Rows from block 5 of the decoder of a small segmentation model, named by matrix and row number. Rows with one number belong to one channel. Each number is 500 + 50 x the weight over its row's rms, rounded and kept within 0 to 999. All counts start at 0. Numbers have three digits each.
After each channel's rows are labels from the 100 images, of 14976, where the channel reaches its highest value: "responds to" is what is common among them. Only what is clearly more common there than usual is listed. The data: aerial photos of the United States (SatlasPretrain).
# convs1: 3x3 conv (decoder.decb.1.0.convs.1.weight, 64x64x3x3, each kernel summed), inputs 0-63
# convs2: expand pointwise conv (decoder.decb.1.0.convs.2.weight, 128x64x1x1, transposed), outputs 0-63

convs1.53:494514469503486502503533501503501391553517476488473572502502502461600522523436595570479509583435354462502536500504499640456501448430501491452540530626482534449489410451506524503487449458486501
convs2.53:515456469497404474512515474482498556543540489501542477505495495522527497442619491469511438532469448479399490640440430516453525450614440564490493432350499500494481357482548489494474506502497500
responds to: building

convs1.57:461498528472496487496491496496494636582512494512476464493404496535448458512656488439480585488503396499495493495503533672522493457465496529477431459416483486506492559478503496496494488603452496
convs2.57:450502500433458489650514503651512438407487537480507539529553493512502522499515498500512491515502476514498492502535623508515494541629552444518542504504538535486487624437489499487495489499523521
responds to: building

convs1.28:500513506499490492503519502501501411457489480525511549497482503502485504549374540521459490509578456568501430497502547665465503405501501460541516475623494558510520504579497647501550409507441502
convs2.28:497509501544540559501490552448520505475481449496448532557479476482525512490434466497468510513502527536497497436508479501512452436342507515499519541578491509503529681555549491503509469505473516
responds to: building

convs1.58:471477507520492496498547498495498597483530517620535462498588500540425493459613534552390481504573486478499508496508551528532500552565498512547418458520507519513479532477483392500456364536370500
convs2.58:507515500497527497571502506661516425443476498502472548562596516534506492522471524511568508430544486535496461441519637468521466497583513432507444486586516525484476614437498512474508488453515500
responds to: building

convs1.15:456514509509486506501442501502501505488506471508493583501482506534536518545564555484620512487517257457501557496500489424460502527461507414351533509551507533485513479530491530505521488453567501
convs2.15:551500430582584570488487517468583554579501420535494470562465495518493522533440469517496513554478541461489446355498409505543462502392459542494458515501517511523509506514550505520498515505453490
responds to: building

convs1.25:586530503497494502501476500498500470543518416640414514506540500529505503471593482496444421473578424352500547498508476420540502497416499600499478554471499542495516485501493430499487382517441501
convs2.25:482451513477397482525537493436442502513520526486532461438481493502522496446634499467499464490452472543466538616500442513455535523539484514512527432437499501501489385500483498485484474515573513
responds to: building

convs1.12:501497493493507501500574500501499516420503523480501548497449500472490486606306525495438543490499582494499473500497520743508499473501500499571440510572499501496486492484503540499490479535502500
convs2.12:440446536505438467515495569465494604541490498460528500524484498535590509425595464512526482568469491525496486586447373473460540447499469564607505420330511463451500489506608518511477511498549498
responds to: crop field

convs1.21:565506513505506507500466499501500459496501452462449582503529500498517513592430387501530510471450373497499451506500454498543504548484502507375548541695517479498499500526501526500525596398548499
convs2.21:501519511501510546498566487466525476568477490465518499455370425459468509499441503483347441521429557529510649501513485565576499530413471532487505477496503456557504463552473471469505521512478545
responds to: crop field

convs1.62:453493432516487496500426500500500497529489565511532555498519500569432498442633499541524543542598370489500521498497547570412500499496500416419551506434496517485529491450506522499565373574407500
convs2.62:528532502545570511542473510550536455439489479500449496567565503498488508544437498515552562464523530498514446368516581460516439486480527456487487518604488529506498648495504503496525472489500511
responds to: building

convs1.2:524471480513470518500623502499500439700543510467478551511575502473466492568376453534547499509477501473500414505499430505547498573406500558537568503548515547449504443474489493500476422519524498
convs2.2:509501496560475509376469505272515540600503489519525358436430505496462497503568488483486523504468546498511519529501337499502503491385476566504515500479477497524519417544501512507507489503542500
responds to: building

convs1.63:448505493507504500503371501501501526478492507495482567501511501513487505467670460494532587493542264501501506500502511437470501488532501523379463520428501516517532489525501494501516500545440501
convs2.63:563519501514613541472501495548585478468514432528489500520505521497481508585383518503499550463544529460499468366512580484590450499474497475472461531597491543504501544502499482504518501498438521
responds to: building

convs1.20:547493530502521504500525500500499571527498520507479486501460500525525478568318457518448470477523651450499440504503491588481500540469500535596538451656494425484485508461513515499514393515448500
convs2.20:365456572416426441483530530500407425424410506393514582473508497498504507504562475518502508469470487617544540558530491510501516514509568465588528361499512470436502515514433532470515482489590500
responds to: building

convs1.4:437523497491492495499469499500499518554493499517483569495490499547546469526614537491517574499580220463499594497499511587494499509459500515403515526490483510481517493508506470499510479479468499
convs2.4:492445478459421501498551466525472479504550492499567496484540492500572518459541496433497505496484479489387508554507428499441514517568470534512504407332522520491498392459469506508467441483546512
responds to: building

convs1.11:449473495500495501499406499499498485621474455562497539500479499482520479590672468489645380496460444456498476500495498454585500497525499429503567504546501492451477489479501469498525536538609499
convs2.11:438500535471487497537515506618547517549459477504575518548488531557471500484591466505525451597406509588491525527524462554420469587571476498503458514504522490511499422449476469514489507505634555
responds to: building

convs1.42:463511599489517498498572498496497494436504519496507519496430497518503492537347543498552608491428507601498567505495474664485496498480494537478533445581485458495469557556507497496501588592574497
convs2.42:503499496477516524367505501356561545596506495503552468457455504401534475501402491500477482520507542481500523504462394482471579453490462507520503506485484490548497334504558473540502515511487517
responds to: building

convs1.27:515556470474496479496398500497499480506531513498431444490595498496513541528579515541555440495510431613499468479488513449475501539523497459455589536629494553501519475565492556497574353519379499
convs2.27:604501496528592508481511500564562458499464470509462492542544495490500499561343500501536546444537507497500472368493606464575492473494487454476422523607450502509497521502524512459538502473487495
responds to: building

convs1.30:459476500480507494497492501498499521400592611462470515491544498491489501452390570511435615477516463532499531487491574673510506604523499418538440504455519486508458564501492602497465489469517500
convs2.30:492508500505482497518499504482276501499485554480400506501502495503511445500505518504500491481508499498501504590500480473492527498500499500522518575445501503492518529527500545493490501497482424
responds to: building

convs1.45:363496473510489501501454501502501479439422534448541512502479502543451496523459483516513573507520387537501473501503451606480501469530501421413477479673516523485513489545500651502541559545503501
convs2.45:512516521512511501463456530529499531410476430509435543514486508499512569511418526543501515470538512468529464422513590489558429438434535478507511481513510531458505627537520515536561541512433527
responds to: building

convs1.37:518516419432483490499507499498500562568448422523468505492437500537612460448360531482610557544539555523500530477494538526513484425466499457605601453556481518497537438570501496499512400517558500
convs2.37:496502496564539556487501517428519514578497521480494484468536534496497491503483502500485500520461504556529509428503402497516506494400500555502500551477499500554527582562500504498435497498503470
responds to: building

convs1.7:472498536489524497498621498499499515448513519525494562494508499473492491536335518457417606497440431550498479499496494716509498486493499510472433518584497493506461523428506485499496576516499498
convs2.7:488459491494390392531485503433425568509526544491517485473516477502600497464653502497507476520501451492465500654433423494432545473532451526510560433361488491467488347522534500501507513522534493
responds to: building

convs1.60:493537498495507492500634499500501473499504506456560565500421501429539509531466598526445521510484522603501467496501454565489498331404500387413548428568493496514473518543495548501512563510547500
convs2.60:547494496471568507345503495482590501622509478501548453463452531459526493500380498506483490508495561476516509405465435489521525438493480500494433512506483494534487314464569478519502527499456507
responds to: building